A small sound classifier, trained from scratch.
Training: 27000 steps, batches of 64.
Rows from block 5, named by matrix and row number. Rows with one number belong to one channel. Each number is 128 + 24 x the weight over its row's rms, rounded and kept within 0 to 255. All counts start at 0. After the name is the row's rms in percent of the matrix's.
# convs0: first width-5 conv (model.blocks.5.convs.0.weight, 96x96x5), inputs 0-19, a 5 kernel for each
# convs1: second width-5 conv (model.blocks.5.convs.1.weight, 96x96x5, transposed), outputs 0-19, a 5 kernel for each
convs0.17 073 [110 178  96 131 138 108 181 142 139 105  91 196 126 155 144 106 124 165 156 146 147 108 132 141 104 218 150 152 136  77 103  99 107 123 133 125 134 143 122 117 157 151 176 115 129 149 127 113 136  89 113 127 120 126 122 117 133 131 107 121 136 104 120 104 147 135 161 151 154 141  97 130 161 135 155 116 135 166 175 161 148 148 102 119 136 123 195 115 115 158 165 136 126 137 107 141 153 151 128 144]
convs0.18 076 [153 136  94 128 127 102 146 140  95  84 139 124 122 160 106 106 148 121 128 171 147  84 143  86 125 105 106 172 136 145  96 137 129 178 148 119  93 114 127  91 204  89 134 130 106 135 111 116 148 103  99 127  96 164 100 115 111 144 140 149 165 142 179 148 149 118  96 112  96 126 123 109 125 139 143 141 125 128  94  67 134 149 144 112 123 114 106 139 112 122 183 176  63 113 125 123 138 111 115 107]
convs0.19 101 [111 113 117 138 112 185 187 100  85 123 133 112 138 169 108 127 139 142 108 140 159  67 163  85 170 145 133 121 126  74  99 112 132  96 151 102 139  92 167 106 151 179 116 131 104 165 125  89 104 115 111 112 130 145 177 112 118  91 152 144 102 139 118 139 117 138 112 130 120 134 113 110 143 121 130 116 140 105 129 117 171 108 152  96 156 125 142 117 140 120 153 116 141 119 107 152 149 112 165  95]
convs0.20 091 [169 139 141 142 134  98 117 149 185 127 109 143 105 106 151 169 148 185 152 170  60 137 152 183 136  79 101 160 166 165 119  89 166 175 122 136 144 143 100  69 156 114 143 115 130 140 141 130 113 149 122 135 102 100  98 135 112 124 104 132 163 155 160 126 101 158 117 100 100 140 132 105 187 153 137 162 126  92 102  97 144 114 107 173 168 160 141 153  90 128 147 133  89 131 135 135 133 161 160 121]
convs0.21 088 [113 129  94 175 145 132 174 133 134 147  75 150 115 157 128 141 107 134 132 129 154 116 119 115 147 120 113 113 139 155 117  93  91 110 125  92 181  90 161 121 179 115  76  98  91 104 165 101 149 151 142 128 108 116  99 124 146 152 117 152 153 127  99 126 112 157 152 144 139 124 151 148 156 113 180 123 141 111 108 177 164 118 120 128 149 180  99  97 147 113 143 111 120 129 112 125 125 139 131  92]
convs0.22 129 [113 122 139 108 117 155 102 157 124 136 106 140 122 131 164 138 138 111 121 112 143  88 144 143 152 129 116 129  97 140 118  94 140 148 145 145 103 126 134 145 100 106 140 104 160 107 136 136 129  84 137 121 110 161 137  91 122 109 119 171 164 134 134 140 102 143 100 119 131 132 105 155 129 121 122 141 163 126 130 101 131 188 127 101 101 110 145 108 131 155 160 144 128 102  76 131 157 127  95 128]
convs0.23 108 [153 119  98 152 152 136 155 140 116 140 150  85 131 161 117 146 134 118 141 126 173 145 105 147 109 122 132 132  98 128 152 162  68 138 155 141 180 113 155 121 150 106  99 104 133 207 134 127 132 125  81  94 140 124 135 101 160 114 134 143 148 146 111  84  99  70 154 106 143 136 167 145 132 117 107 106  74 127 123 153 119 133 128 131 134 133  72 147 161 152 111 136 111  92 169 110 129 169  77 104]
convs0.24 134 [103 149 152 108 102 109  65 121 179 152 115 167 104 106 180 132 122 137 149 125 106 132 138 108 113 145 106  80 168 144 147 153 108 103 134 117 146 148 124 110 116 136  86 145 122 112 145 124 151 121 162 141 147 114 158 103 140 129 129 148 105 139 161 145 108 136 110 117 115 132 104 107 126 126 110 145 129  97 112 155  99 125 160 142 101 174 184 139  57 108 109 117 138 125 111 117 125 152 131 121]
convs0.25 117 [142 135 124 105 110  96 132 114 127 156 119 164 129 136 111 107 128 128 134 121  96 126 150 110 126 143 120 118 147 125 119 137 135 132 165 153 102 131 134 102 131 115 133 140 121 170 156 111 125  94 174 127 116 142 121  97 125 143 110 130  54 146 108 113 208 132 140 108 118 131 144 137  82 115 126 182 156 101 133  76 159 133 119 112 115  94 139 113 140 177 115 106 109 140 147 128 143 118 116  79]
convs0.26 119 [ 98 121 154 138 118 176 139  94  78 146 126  80 149 156 104 113 157  91 129 140 149 106  95 122 158 163 104  90 101 168 111 114 130 104 180 201  88 143 117 117 105 155  83 187  95 132 164 151 123 157 107 157 117 154 102 104 148 119 110 142 174  88 110 110 106 139 135 133  75 129 134 149  92 121 165 107 151 130 131 114 103 184 124 114 133 122 144 140  95 104 136 107 123 177  94  98 150 109 123 161]
convs0.27 089 [123 130 129 153 129 119 155 104 135 148 154 131 161 119  86 146 137 146  97 134  90 102 154 144 195 115 141 109 176 135 123 130 170  98 143 143 139 124 131 130 138 182 114 147 110 154 146 167  97 130  70 126 149 118 146 125 111 157 147 146 114 134 129 142 150 140 137 144 129 106 108 174  98 135 116 131 128 117 153 138 154  96 118 133 164 145 145 155 146 184  97 133 152 137 148  92 155 105 114 112]
convs0.28 066 [123 168 141 167  97 135 104 105 133 134 133 157 162 134 120 137 134 146 150 147 121  98 113  92 104 162 109 150 129 143 101 152  93 127 148 123 116 152 112 146 132 130 136 153 112 162 127 111 127  94 149 108 116 174 160 130 129 109 106 138 134 105 106  85 143 115 136 115 115 118  87 133 108 107 141 153 147 145 113 165  56 153 135 102 124 136 159 126 118 135 158 136 180 105  88 141 149 131 147 146]
convs0.29 097 [151  92 131 108  73 149 132 128 124 153 139 114 146 142 105  93 152 120 191 133 101 142 122 126 150 138 131 121 118 116  70 163 100 196 131 111 134 126 101 109 116 154 151 148 136 145 113 136 118 142 107 131 143 134 132 130 127 144 110 120 152 138 164 130 133 133 119 122 143 148 137 109 165 126 141 120 128 146 108 125  85 146 111 144 139 141  92 161 129 108 118 124 115 144 111 111  91 182  95 153]
convs0.30 109 [182  97 110 169 129 118 110 113 128 165 155 107 113 137  87 117 143 142 136 126 123 114 118 114 145 103 159  92 120 162 152 121 107 159 155 130 114 143 147 128 116 136 144 127  93 108 143 186 129  90 130  98 129 121 161 120 131 133 118 121 142 128 138 123 112 118 127  94 140 105 161 141 111  61 138 128 108 128 112 170 103 141 113 142 136  72 103 132 176 149 115 151 115 123 160 132  88 165 163 105]
convs0.31 079 [ 90 129 103 151 123 132 145 102 150 137 134 114 135 137 103 134 146 140 138 159  99 126 145  97 141 114 141 136 161 172 121 115  94 139 145 167  99 155 138 116 135 160  99 153 158 119 128 110  92 111 124 116 166 126 163  72 127 145  85 139 179 141 138 117 117 139 133 121 118 154 114 123 110 124  92 101 131 107 155 189 128 144 115  94 126 147 159  77 135 113  94 144 148  99 130 105 119 114 138 144]
convs0.32 131 [ 92 130 160 114 148 128  95 131  63 180 107 151 112 102 127 110  92 139 126 155 108  79 139 130 161 107 158  79 126 158 124  71 199 173 144 102 103 156 171 128 112 149 112 142 100 104 146 115 134 105 170 111 144 107 112 102 131 134 134 163 109 157 127 129 108 125 138 129 145 132 116 114 124 147 141 163 154  91 115  84 141 125 126 119 119  82 155  78 162 140 135 113 175 109 108 123 184 119 107 149]
convs0.33 122 [107 139 116 134 137 119 125 125 133 123 105 116 145  81 180 146 113 130 133 111 163 117 111 114  99 126 139 101 114 121 129 126 163 146 131  94 139 147 118 148 141 106 109 166 120 104 108 134 107 150 160 127 127  95  97 100 129  94 113 161 129 130 109 119 175 132 123 113 141 160 133 137 105 174  97 166 128  89 131 137 161 129 155  94  97 110 119 109 136 149  81 142 106 141 149 148 155 107 132  78]
convs0.34 111 [ 91  99 185 159  67 118  90  74 192 214 137 100 157 164  67 141 150 121 115 103  80 104 141 157 145  99  69  96 200 176 107 142 165 139 101 134 131 122 148  90 161 148 150  83 122 113 135 156 126  96  90 103 123 169 104 160 138 140 116 150 114 116 129  98 150 128 124 133  91 142 123  72  96 139 172 145 130 115 124 140  97  93 146 144 159 104 127 156 136 138 128 157 157 120 108 145 129  95 140 160]
convs0.35 075 [171  82 178 123 121 150 111 151 130 151 223 130 142 184 141 127 172 159 193 148 141 121 140 104 131 165 129 127 108 131  78 133 129 100 150 123 132  73 127 105 118 175 138 119 144 124 122 151 118  92 173 125 127 128 144 103 162 135 167 143 104 121 111 113 126  95 149  97 136 133 148 100 172 128 132 146 134 127 139 144 155 152 124 190 154  92 114 149  88 151 102  93 128 115 156 160 125 153 171 147]
convs0.36 072 [ 99 153 161 119 112 116  96 130 125 149 192 141 129 145 178 122 144 126 124  88 121 150 100 103 129 121 182 161  89 126 160 128 115 155 126 141 107 149 110 110 165 105 122 145 127 110 166 165 168 170 184 148 166 162 149  83 116  96 128 102  92 167 126 135 137 126 143 130  90 118  99 150 103 139 159 149 135 133 125 133  63 134 114 110  90 150  93 160  86 130 115 124 162 108 107 127 143 162 139 161]
convs0.37 087 [130 164 103 129 116  97 112 112 133 122 136 104 135 111 110  82 112 136 151 180 123 140 141 134 121 130 115 148 145 131 137 123 108  93 154 144 137 192  72  87 143 132 126 175 139  89  92 107 111  99 102  85 101 125 120  67 108 123 129 140 136 140 143 163  85 155 131 144 158 134  98 162 132 139 139 143 124  97 140 119 160 165 103 167 112 112 145 112 174 128 128 108 121 157 138 128 152 130 148 131]
convs0.38 095 [143 112 137 116 150  98 114 158  78 143  83  73 163 150 167 110 130 130 124  84 178 122 122 110 139 124 115 150 110 156 135 127 125  74 122 122 114 176 133 158 133 156 118 128  71 175 175 118 118  92 159 133 127 116 101 130 141 122 141 142 137 112 128 129 159 100 111 160 102 175  84 154 165 111 115 141 133 132 106 125 127 185  82  54 138  89 144 152 144 101 126 121 108 130 130 126 115 137 127 127]
convs0.39 098 [ 88 122 137 126 128 123 147 153 116 137  46 141  97 123 208 113 118 134 102 115 153 112 141 109 121 132 126 130 125 125  97 135 121 122 147 151 133 145  85 111 168 113 124 101 122 125 113 120 123 114 171 148 155 158  98 119 114 138 127 197 117 143 124 100 114 136  92 143 138 164 119  82 121 153 121 147 118 107 133 109 110 156  79 144 133 130 138 141 119 103 120 134 113 138 127 140 131 111 119 118]
convs0.40 101 [123 139 151 138  72 119 130 124 117  90  68 132 148 137 128 107 112 149 147 123 108 151 125 141 136 116 155 129 126 155  94 143 139 130 142 133 140 144 130 118 107  96 128 136 142 116  94 150 156 125 145 128 140 125 139 141 112 109 136 163 118 143  79 128 157 101 114  98 175 151 112 121 144 107 100 144 119 154 153 160 161 166 163  71  71 113 123  70 101 168 130 137 133 122 122 113 131 118 136 137]
convs0.41 096 [191 131 101 151  70 154 146 134  98 169 142 172 111 117 120 133 108 141  96 144 186 100 130  90 125 152 133 149 125 130 131 146  94 114 146 149 140 127 106  94 153  86 116 132 102 141 151 100 153  63 143 122 149 120 102 100 137  98 147 183 131 140 102  96 111 134 152 115 103 139 192 118 106 122  96 139 114 122 135 138 157  95 140 127 166 130 138 118 126 125 154 125 144 151 113 108 118 140 131 144]
convs0.42 150 [180 118 111 141 116  81 132 168 149 130  95 103 146 157 143 104 131 118 128 127 160 145 168  88  94 134 124 102 112 114 185 134 136 105  90 139  96 170 157 114 150 115  94 167 145 132 143 123 141 133  95 153 133 120 142 148 126  98 154 141 199 164  84 110  73 144 101 128 122 158 107 127 141  99 140 107 111 113 165 183  82 170 141 102 142 156 132 122 127 106 151 141 120 155 116 128 108 115 153 118]
convs0.43 084 [108 103 125 106  95 113 142 178 113 168 157 143 135 147 125 108 126 140 114  92 132 123 116 138 186 120 167  92 100 134 127 106  88 125 158 113  95 137 152 129 107 125 108  95 140 111  92  91 114 104 148 108 113 113 101  89 157  92  99 142 111 163 112  97 107 142 128 136 139 154 144 162 183 128 166 189 144 112 114 119 116  97 106 166 142 171 138  95 120 113  90 114 111  95 107 128 116 143 119 127]
convs0.44 098 [157 130 136 131 102 143 111 119 168 113  87 131 199 157 132 137 153 171 111 125  48 115 110 186 156 123  83 146 118 104  86 123 148 114 164  99 158 119 100 151 171 141 125  87  97 139 118  93 118 117 122 116  93 144 160 122 129 175 122 119 196 114 152 127  86 108 119 113 164 142 142 127 148 135 111 151 130  86  89 115 102 116 103 137 188 153 122 149  50 149 163 179  99 119 118 153 103 128 116 116]
convs0.45 097 [145 109 148 153  87 147 109 109 137 117 134 160  90 156 156 150 100 117 115 123 120 143 132 115 101 177 125  93 121 125 133 127 112 110 120 128 106 124 171 130 120 102 125 148 134  79 102 182 137  90  87 119 105 114 138 167 142 126 104  94 148 144 134 127 185 130 111 154 159 102 136 136 178 123 155  87 158 114 173 137 135 150 169 113 100 174 121 154 143 116 163 111 123 115 110 153 121 140 133 124]
convs0.46 141 [117 136 126 117 117 153 124 106 129 129 118 123 141 120 139 119 128 155 135  97 131 165 119 131 128 143 174  89 109 136 152 144  97 111 126 151 102 103 139 149 142 129 123 112 141 115 145 127 122 114 119 134 114 134 173  82 139 143 101 138 123 150 137 100 111 121 122 130 129 143 136 156 118 102 103 122 103 108 129 185  90  99 164 163 101 148 114 108  92 151 141 123 124 122 116 116 138 134 115 134]
convs0.47 077 [131 125 140 171  90 143 114 118 141 181 104  79 132  83 124 112 118 113 110 123 122 137 140 137 133  87 116 139 114 121 142 162 109  90 145 119  88 166 100 157 155 129 111 173 103 144 142 136 135 155 149 142 142 136 117 106 150 107  85  97 142 118 136 115  88 117 129 159 119 153 124 104 133 154 120 110 139  98 151 157  99 124  80  90 104 147 140 136 123 106 120 132 121 125 110 115  90 113 114 109]
convs0.48 123 [166 135 136 151 133 132 111  88 205 140 139 127 138 149 118 119  96 104 132 173  99 155 113 144 126  93 148 135 137 184 105 160 117 107 130 115 124 126 152  89  89 120 136 124 175 115  77 144 131 160 161 154 111 154 119 124 130 129 123 144 120 156 129 104 143 134 125 122 154 116 145 113 126 142 164 188  98 111 163  96  98 142 126 130 149 115 115 159 156  92 130 100 100 153 161 123 119 141 117 134]
convs0.49 091 [184 110 139 101 106 171 102 104 107  84 151 137 162 121 130 129 134 130 117  63 112 110 135 167 116 112 149 127 102 137 139  87 138 133 120 109 113 150  94 154 113 150 130  77 130 126 107 143 137  56 133 122 102 101  94 115 102 127 130 112  98 144 110  90 134 133 105 125 125 147 143 135 115 127 104 140 116 133 101  78 100 107 145 180 135 181 103 114  80 131 130 161 134  81 129 147 103 117 133 132]
convs0.50 114 [ 89 120 145 168 134  74 164 113 120 131 165 119 120 143  98 170 122 132  95 120 108  96 133 129 160  96 146  89 112 157 120 104 126 122 142 106 142 129 137 122 167 126 145  92  73 139 126 137 110 142 128 129 155 114 117 143 165 125 107 114 184 150  99 125  99 150 128  91 141  66 145 138 124 119 123 146 106 127  89 128 124 109 101 119 148 176 143  82 129  98 121 106 101 162 173 139 130 107 146 116]
convs1.17 082 [ 87 125 100 112 103  62 166 128 139 141 147 118 119 183 136 116 119 116 139  68 143 148 123 150 132 115 156 139 138 166 130 138 127 123 133  89 148 114 115 154 112 126  95 108  73  61 137 121 124 174  90 155 106 136 114 144 120 127 194 124 132 124 128 123 161 129 120 137 119 149 103 115 130 125 127 113 146 122 146 145 114  95 151 147 107 141 146 173 154 128 149  99 111 105 105 139 150 119  90  87]
convs1.18 083 [125 112 147 106 143 121  96 142 136 115 112 151 133 129 148 117 151 130 141 110 145  82 131 123  77 113 129  94 108 169 147 174 188 160 133 138 177 125 169 112  92 109 167 154 101 107 140  97 109 136 149 145 137 123 153  97 182  94 117  63 138 123 112 109  87 115 112  95 120  96 127 120 120 128 112 150 153 128 118 121 110 107  99 119 120 145 161 141 129 129 135 132 176 156 165 125 122  96 126  56]
convs1.19 093 [ 97 110 123 120 138  80 145 102 132 128 128 137 130 119 111 144 153 126 137 123 144 137 126 109 164 101 132 111 121 126 137 129 103 112 113 121 157 101 132 133 140 170 112  73 130 102 135 109 143 126  73 146 107 148 130 157 151  95 105  96  83 111  67 120 145 125 140 145 165 125 119 122 151 110 141 133 149 133 124 104 145 155 153 114  88 145 123 144 132 143 179  94 106 173 148 123 125 143 150 118]
convs1.20 094 [103 113 129 123 128 170 161 139 134 124 144 131 112 141 124 124 121 131 141 124  78 150 112 115 136 127 133  89  65  78 170 132 174 122 149 153 117 131 128 107 192 131 162 127 152 137 101  76 133 106  82 128 131 119 141 136 125 136 129 103  87 133  93 136 142 139 108 100 116  93 140 101  97 128 109 119 161 119 112 137 112  75 148 176 148 104 149  84 116 127 122 127 155 135 125  98  91 132 149  93]
convs1.21 098 [130 117 123 161 115 148 126 123 157  92 145 142 146 108  82 117 115 134 151 145 114 157 101 123 103 139 168 138 116 157 148 120 131 158  97 112 133 119 146 130 181 127 155 132  79 138 118 123 124 134 152 140 104 172 102 114 145 124 117 135  94 114 139 115 165 137  76 111 104  87  73 123 118 130  86 126 111 135 135 112 161 116 128 136 119  85 137 106 112 165 127 141 114 131 171 108 130  96 129 123]
convs1.22 110 [104 116 148 124 139 167 116 105 116 146 172 127 142 163 122 126 138 134 159 141 163 137 124 130 124 117 148 117 123 200 110 148 123 115 104 129 132  94 156 115  97 131 122 143 142 123  98 139 147 150 127 108 118 145 123 127 150 112 122 103 142 121 141 159 164 116 144  93 153 122 147 146 108 107 130 172  86 102 105 114  67 159 179  67 169 158 118 104 156 103 112  83 117 139 127 128 129 129 108 101]
convs1.23 113 [115 124 106 109 158 143 150 118  85 146 122 116 151 103 125 123 135 121 135 129 110 113 160 112 141 136 100 106  96 104 179 124 102 119 150 131 131 101 121 115 129 142 129 137 120  88 152 114 118 172 119 107 141 143 166 135 103 138 109 107 115 145 119 128 128 128 105 129 138 129 196 124 138 144  92 107 142 139 118 133 117 156 113 107 147 122 160 147 148 129  90 155 147 144 140 159 140 138 129 177]
convs1.24 104 [ 71 200 171 109 122  58 159 118 119 171 129 112 152 146 140 125 139 128 138 104 164  82 147 142  95 108 153 132 125 178  96 178 139 138 149 105 131 156 125  96 153  86 139 150 156 136 140 130 120 116 111 115 128  97 106 137 140 107 143 106 176 161 132 155 144 148 146  87 176 123 119 149 137 140 116 130 119 130 111 123 151  92 111 138 152 171 142 149 152 149 180 137 126 146 126 120 156 105 123 130]
convs1.25 140 [107 144 128 151 156 139 134 131 128 105 116 113 124 140 116 133 108 113 122 104 141 134 171 137 114 103 175 140 130 154 134 144 111 147 103 154 134 135 122 110 124 141 134 144 113 119 116 114 155 167 154 127 123 108  78 132 136 122 146 113 228 124 140 105  33 104 165 151 123 183 145 146 142 114 144 161 134 112 118  84 121 156 157 144 101 184 121 131 116  68 101 137 162 118 128 105 149 138 132 140]
convs1.26 107 [135 113 137 122 104 114 120 118 175 124 126 149 114 140  88 160 120 123 124 113 137  96 120 198  89 141 123  61 103 126 154 148 102 119 110 165 130 145 116  87 100 115 165 123  86 157 147 136 113 167 112 123 111 145 157 129 151 119 143 125 112 112 114 106 193 147 137 117 144 140 106  88 170 124  80 123 125 116 154  93 140 176 151  42 112 116 123 106 141 122 160 112  95 153 125 130 155 109 140 149]
convs1.27 093 [134 147 167 115 119 161 132 142 170 147 109 129 165 127 151 103 108 110 149 155 113 116 115 171 168 122 128 119 131 140 136 175 145 139 114 133 131 111 129 132 136 148 129 100 120 129 130 151 117 176 141 135 135 118 164 167 121 120 122  73 137  97 141  78 117 136 119 132 103 131 148 114 154  90 105 159 114 129 134 144 157 100 166 160 105 162 167 165 145 162 102 118 140 126 160 134 133 132 135 154]
convs1.28 076 [122 103 129 140 159 134 173 134 108 132  82 142 162 114 130 139 129 120 137 101 147 133 132 167  83 149 139 151 174 130 133 130 151 164 139 102 104 133 141 134 125 119 109 162  80 103 111 100  60  74 136 116 140 136  91  96 110 110 149 109  73  90 130 144 134 117 132 130 157 134 127 117 133 161 144 158 133 163 112 136 132 182 140 121 142 110  95 122  79  91 155 145 130 165 127 150 130 116 149 142]
convs1.29 094 [140 154 119 153 121 145 124 139 107 142 101 131 124 131 138 125 132 135 121 110  83 139 135 117 143 102 127 130 158 121 164 111 169 150 146 132 154 138 152 128 117 124 166 116 130 152 159 134 167 166 138 119 125  91 119 140 146 184 142 110  64 157  86  97  92 123 119 103  99 156 163 123 111 142 135 132 133 118 136  98 126 139  92 115 150  70 203 101 111  96 107 142 137 161 122 171 165 169 169 130]
convs1.30 107 [115 160 102 138 146 169 106 127 146 115 128 127 120 166 129 142 145 118 116 120 131 139 114 140 173  91 154  77 139 149 142  89  77 130 106 108 141 147 101  89 125 111 103 118 123 111 173 148 132  98 122 103 107 161  99 138 131 103 123 119 142 137 127 113 148 149 113 124 117 156 113 125 166 108 109 102 134 114 130 156  79  97 173 182 122  98 154 118  95 100  99 134 130 103 110 130 125 102 158 147]
convs1.31 096 [171 112 139 143 135 139 103 127 163 118 116 151 104 146 140 128 114 106 122 102 124 136 121 184 127 142 104 135 165 127 131 155 103 139  77 144 125 116 111 146 144 117 140  98 116 127 142 115 115 145 108  96 127 100 168 144 127 151 148  99 105 125 156 125 166 135 122 103 137  93 123 148 159 135 148  77  98 130 134 138 146 134 101  98 100 129 117 139 138 146 101 116 106 132 109 120 133 136 147 155]
convs1.32 111 [124 120 151 121 147 131  93  94 160 107 152 101 151  95 100 154 114 118 135 116 155 116 127 131 116 119 121  83 113 127 110 163 117 121  75  90 132 124 123 117 124 136 110 116 124 124 132 131 148 155 123 159 143 149 149 180 131 144 110 125 119 124 115 128 135 121 125 127 129 103 157  91 192 135 143 151 167 105 174  55  81 128 115 132 174 156 108 125 127 112 128 119 146 145 112  92 112 168 140 120]
convs1.33 138 [126 144 124 122 148 119 125 111  91 112 143 109 124 140  93 129 129 153 118 155 155 137 152 134 101 123 131 139 117 139  84 112 135 116 160 101 148 102 120 134 129  83 135 106 117 177 124 133 131 117 170 160  92 154  78 129 136 109 122 131 143 132 111 125 117  85 119 120 110 109 139 110 141 130 117 162 105 148 115  86 139 114 111 129 101 150 134 114 122 118 103 125 143 137 133 157 133 138 101 122]
convs1.34 106 [133 137 154 136 129 146 143  85 137 149 108 167 131 130 150 134 144 124 136 113 149 112 137 165 121 142 119 118  90 107 120 130 125 120 105 136 116 150 104 119 129 113 130 108 127 120 112 145 128 104 136 109 147 150 178 133 106 144 128 157 150  69 159 131 125 140 111 144 143 121 136 119 138 141 103 158 107 134 151 125  80 167 234 156  77 133 110 143 129 127 154  90 129 141 129 102 124 154 163 161]
convs1.35 085 [113 138 167 158 155 120 153 145 115 156 174 193 106 161 157 123 117 142 130  90 117 149 117 129  85 166 126 174 126 133 150  98 115 137  89 202 109 193 141 165  88 124 115 124 107 146 126 149 150 145 133 142 163 158 102 117 141 152 155 117 140 138 132 148 128 189 143 154 132 145 149 120 126 145 143 145 116 163 126 111 127 108 105 140 123 143 145 118 123 109 124 154 123 101 126  90  94 148  91  98]
convs1.36 082 [145 154 153 139 146 167 138 155  97 139 117 135  89 107 114 105 137 170 134 115  95 127 114 132 111 164 159 155 111 159 130 123 139 122 113 138 153 132 150 130 144 112 147 133 103 108 148 150 126 107 154 139 127  93 129 128 170 149 128 159 100 148 142 152 116 153 131 117 156 145 129 134 117 108  93 161 123 145 134 170 147 137 123 115 108 115 135 141 102 114 149 157 130 132 123 111 112 121 115 155]
convs1.37 089 [139 128  95 122 123 136 125 148 145 120  96 141 106  80 131 180 138 162 119 124 156 143 131 125 121 115 153 117 136 116 128 126  94 131  94 130 165 113 144  70 120  97 134  98 111 129 156 116 111 118 131 135 157 152 154 173 167 135 138  67  97 144 141  94 127 108 133  82 139 106 103 115 109 132 167 126 148 141 127 174 121  97  86 108 143 146 167 156 134 132 127 132 167 145  72 202 143 112 134 132]
convs1.38 090 [140  79 135  81 115 178 167 127 118 135 103 154 115  91 117 141 177 150 137 134 154 132  94 147 122 145 117 147 136 161 150 116 137 140 158 104 115  97 124 153 147 114 138 136  83 147 120 154 154 150 146 137 128 107 113 133 144 136 130 112 137 133 110 134 153 102 112 129 144 114 115 139 141 134 132 133 112 101 141 113  94 174 144  99 122 120 106 126 129 163 110 145 131 137 131 145 116 128 164 109]
convs1.39 118 [132 149 146 107 113  84 118 120 133 168 187 108 125 120  46 116 115 145 107 162 111 110 130 123 120 128 108 125 118 144 157 133 126 121 107  97 173 117 115 128 162 135 133 142 113 125 129 112 132 136 120 106 123 120  75 165 124 141 145  90 104 115 132 130  91  99 115 121 148 128 118 125 136 133 123 193 137 120 138  89 133 145 146 148 142 135 103 101 137 138 128 140 137  90 161 151 115 126 126  92]
convs1.40 090 [115 102 126 122 105 117 117 107 139 152 125 144 148 149 129 119 131 150 136 114 114 125 175 160 157 130 116 149 138 142 107 158 123 145  93 110 129 122  93 116  74  92 128 152 139 165 130 135 104 100 135 126 117 104 124 131 115 157 111 147 134 155  97 151 116 134 141 129 121 143 131 114  92 132 122 108 148  96 152 110 101 153 149 123 109 102 134 136  93 150 119 135 109  88 150 129 146  96 100 131]
convs1.41 105 [ 48 124  94 163 164 179 162 155 116 147 155 115 111 149 132 140 115 127 131 146 151 140 126 108  73 106 131 130 147 139 145 113 121 151  96 105 149 121 110 130 136 129 143 137  95  85 127 128 150 168 143 114 121 124 129 176 100 147 129 110 116 113 107 135 157 134 144 116 110 141 133 125 145 145 115 150  96 156 124 128  99 139 110 125 111 137 111 118 108 112 138 118 125  83 115 105 115 120 129 130]
convs1.42 123 [ 96 159 128 135 168 141 121 110 129  91 116 153 135 133 117 125 106 121 137 140 155  77 112 178 103  97 126 105  96 101 118 144  91 142 113 114 106 105 129 131  95 126 112 124 144 111 119 129 171 126  90 107  93 147 167 110 128 149 156 142 127 112 120 120 174 104 121 132 117 125 140 130 170 135 155 101  84 145  97 126 120 135 137 106 189 132 128 141 124 129 147  83 128 142 118 149 120 108 127 164]
convs1.43 093 [168 152 137 151 146 125 151 152 169 129 157 114 128 133 133 113 106 148 142 157 151 108 139 129 149 146  88 120 137  80 144 130 134 134 141  79 110 134 126 126 123 142 152 148 156 167 138 120 150 152 192 140 165 165 108 139  78 123 126 153 158 112 106 156 121 134 144 145 157 142 118 118 128  88 170 197 148 149 147  85  91 134 193 161 169 125 111 168 149  79 122 148 127 130 157 135 148 152 158 143]
convs1.44 097 [134 133 114 125 116 143 112 140 115 125 129 129 164 140  86 111  87 138 165 128 126 192 139 154 174 106 124 112 117 128 143 100 103  75 110 114  91 154 124 147  86 165 133 136 116 126 134 123 109 137 102 125 121 160 183 103 124 138 177 108 122 171 134 125 125 114  89 144 115 141 144 159 137 161 102  86 128 138 129 127  43 143 178 144 175  94 124 127 116 105 114 146 150 133 132 100 144 174 164 118]
convs1.45 096 [121 133 105 132 132  76 122 141 127 120 129 153 125  95 117 126 137 151 133 125 108 138 174 141 123  96 169  98 139 161 148 153 132 138 106 120 134 146 123 155 123  90 164 130 114 101 144 110 134  65 114 151 113 114 143  87 116 128 135 170 153 166 149 150 122 148  90 141 147 132  82 102 123 140 113  89 172 145 189 153 171 204 134 132 101 120 134 112 147 121 155 115 121 150 147 136 154 127 125 126]
convs1.46 119 [101 150 162 149 119 168 116 102 144 125 125 100 121 123 119 109 133 132 156 145  93 119 159 152 135 159 113 134 127 160 130 104 101 129 112 133 135 135  94 139 134 122 143 142 128 123 126 115 125 112 110  99 130 105 154 122 120 119 108 131 134 133 123 127 152 162 117 116 116 157  95 154 110 101 119  82  90 167 124 113 142 113  86 130 156 115 125 135 141 133 123 119 118 143  69 111 114 129 145 173]
convs1.47 084 [ 90 159 107 114 131 130 130 150  97 156  64  93 107 115 102 128 106 124 126 138 123 148 118 115 110 147 120 124 105  95 152 115 113 111 130 109 124 136 129 146 150 117 146 100 108  46  99  96 108 162 147 139 121 106 165  91  89 118 114  86 111 141 104 124 126 135 132 114 117 111 166 139 148 153 160 153  95  92 155 143  89 120 149 138 110 133 148 140 150 120 165 142 111 105 140 117  99 135 127 111]
convs1.48 124 [123 156 155 138 127 170 164 140 101  73  85 142 139 108 171 143 144 127 124 112 102 145 133 123 116 142 136 114 132 113 178 133 126 140 134 137 146 112 147 127 102  87 162  84 193 153 140 117 120  84 140 119 134 133  85 157 103 157  87 161 167 120 134 155 116 147 136 116 137 112  88 137 130  91 163 170 130 112 155  72 124 147 124 128 149 114 162 146 147  83 119 114 160 118 126  93 137 132 112 149]
convs1.49 095 [127 122 113 126 118  96 110 125 128 147 142 114 103 183 133 127 128 171 136 188 148 119 164 150 129 123 108 155 139 118 114 143 162 110 115 128  88 158 128 167 132 113 135 108 118 101 153 152 141 161 132 141 118 138 127 100 122 111 148 148 161 120 137 152 156 147 123 140 132 146 138 132 126 111  86 147 147 162  96 127 117 131 120 170 153 138 142 173 110 151  94 160 166 147 138 143 107 118 117  98]
convs1.50 119 [152 163 131 130 145 167 143 148 142  63  84 124 111 106 155  71 130 148 126 150 109 135 127 153 133 133 146 101 129  91 167 100  74 145 141 116 149 119 130 110 162 134 133 140 101  71 146 142 126 132 134 119 129 115 105 153  99 167 122 143 132 119 123 117 169 131 129 128 111 133 161  82 110 136 125 121 115 115 162 116 124 107 111 157 146 102 123  86 129 202 111 139 154 133 150 157 104 133 122 130]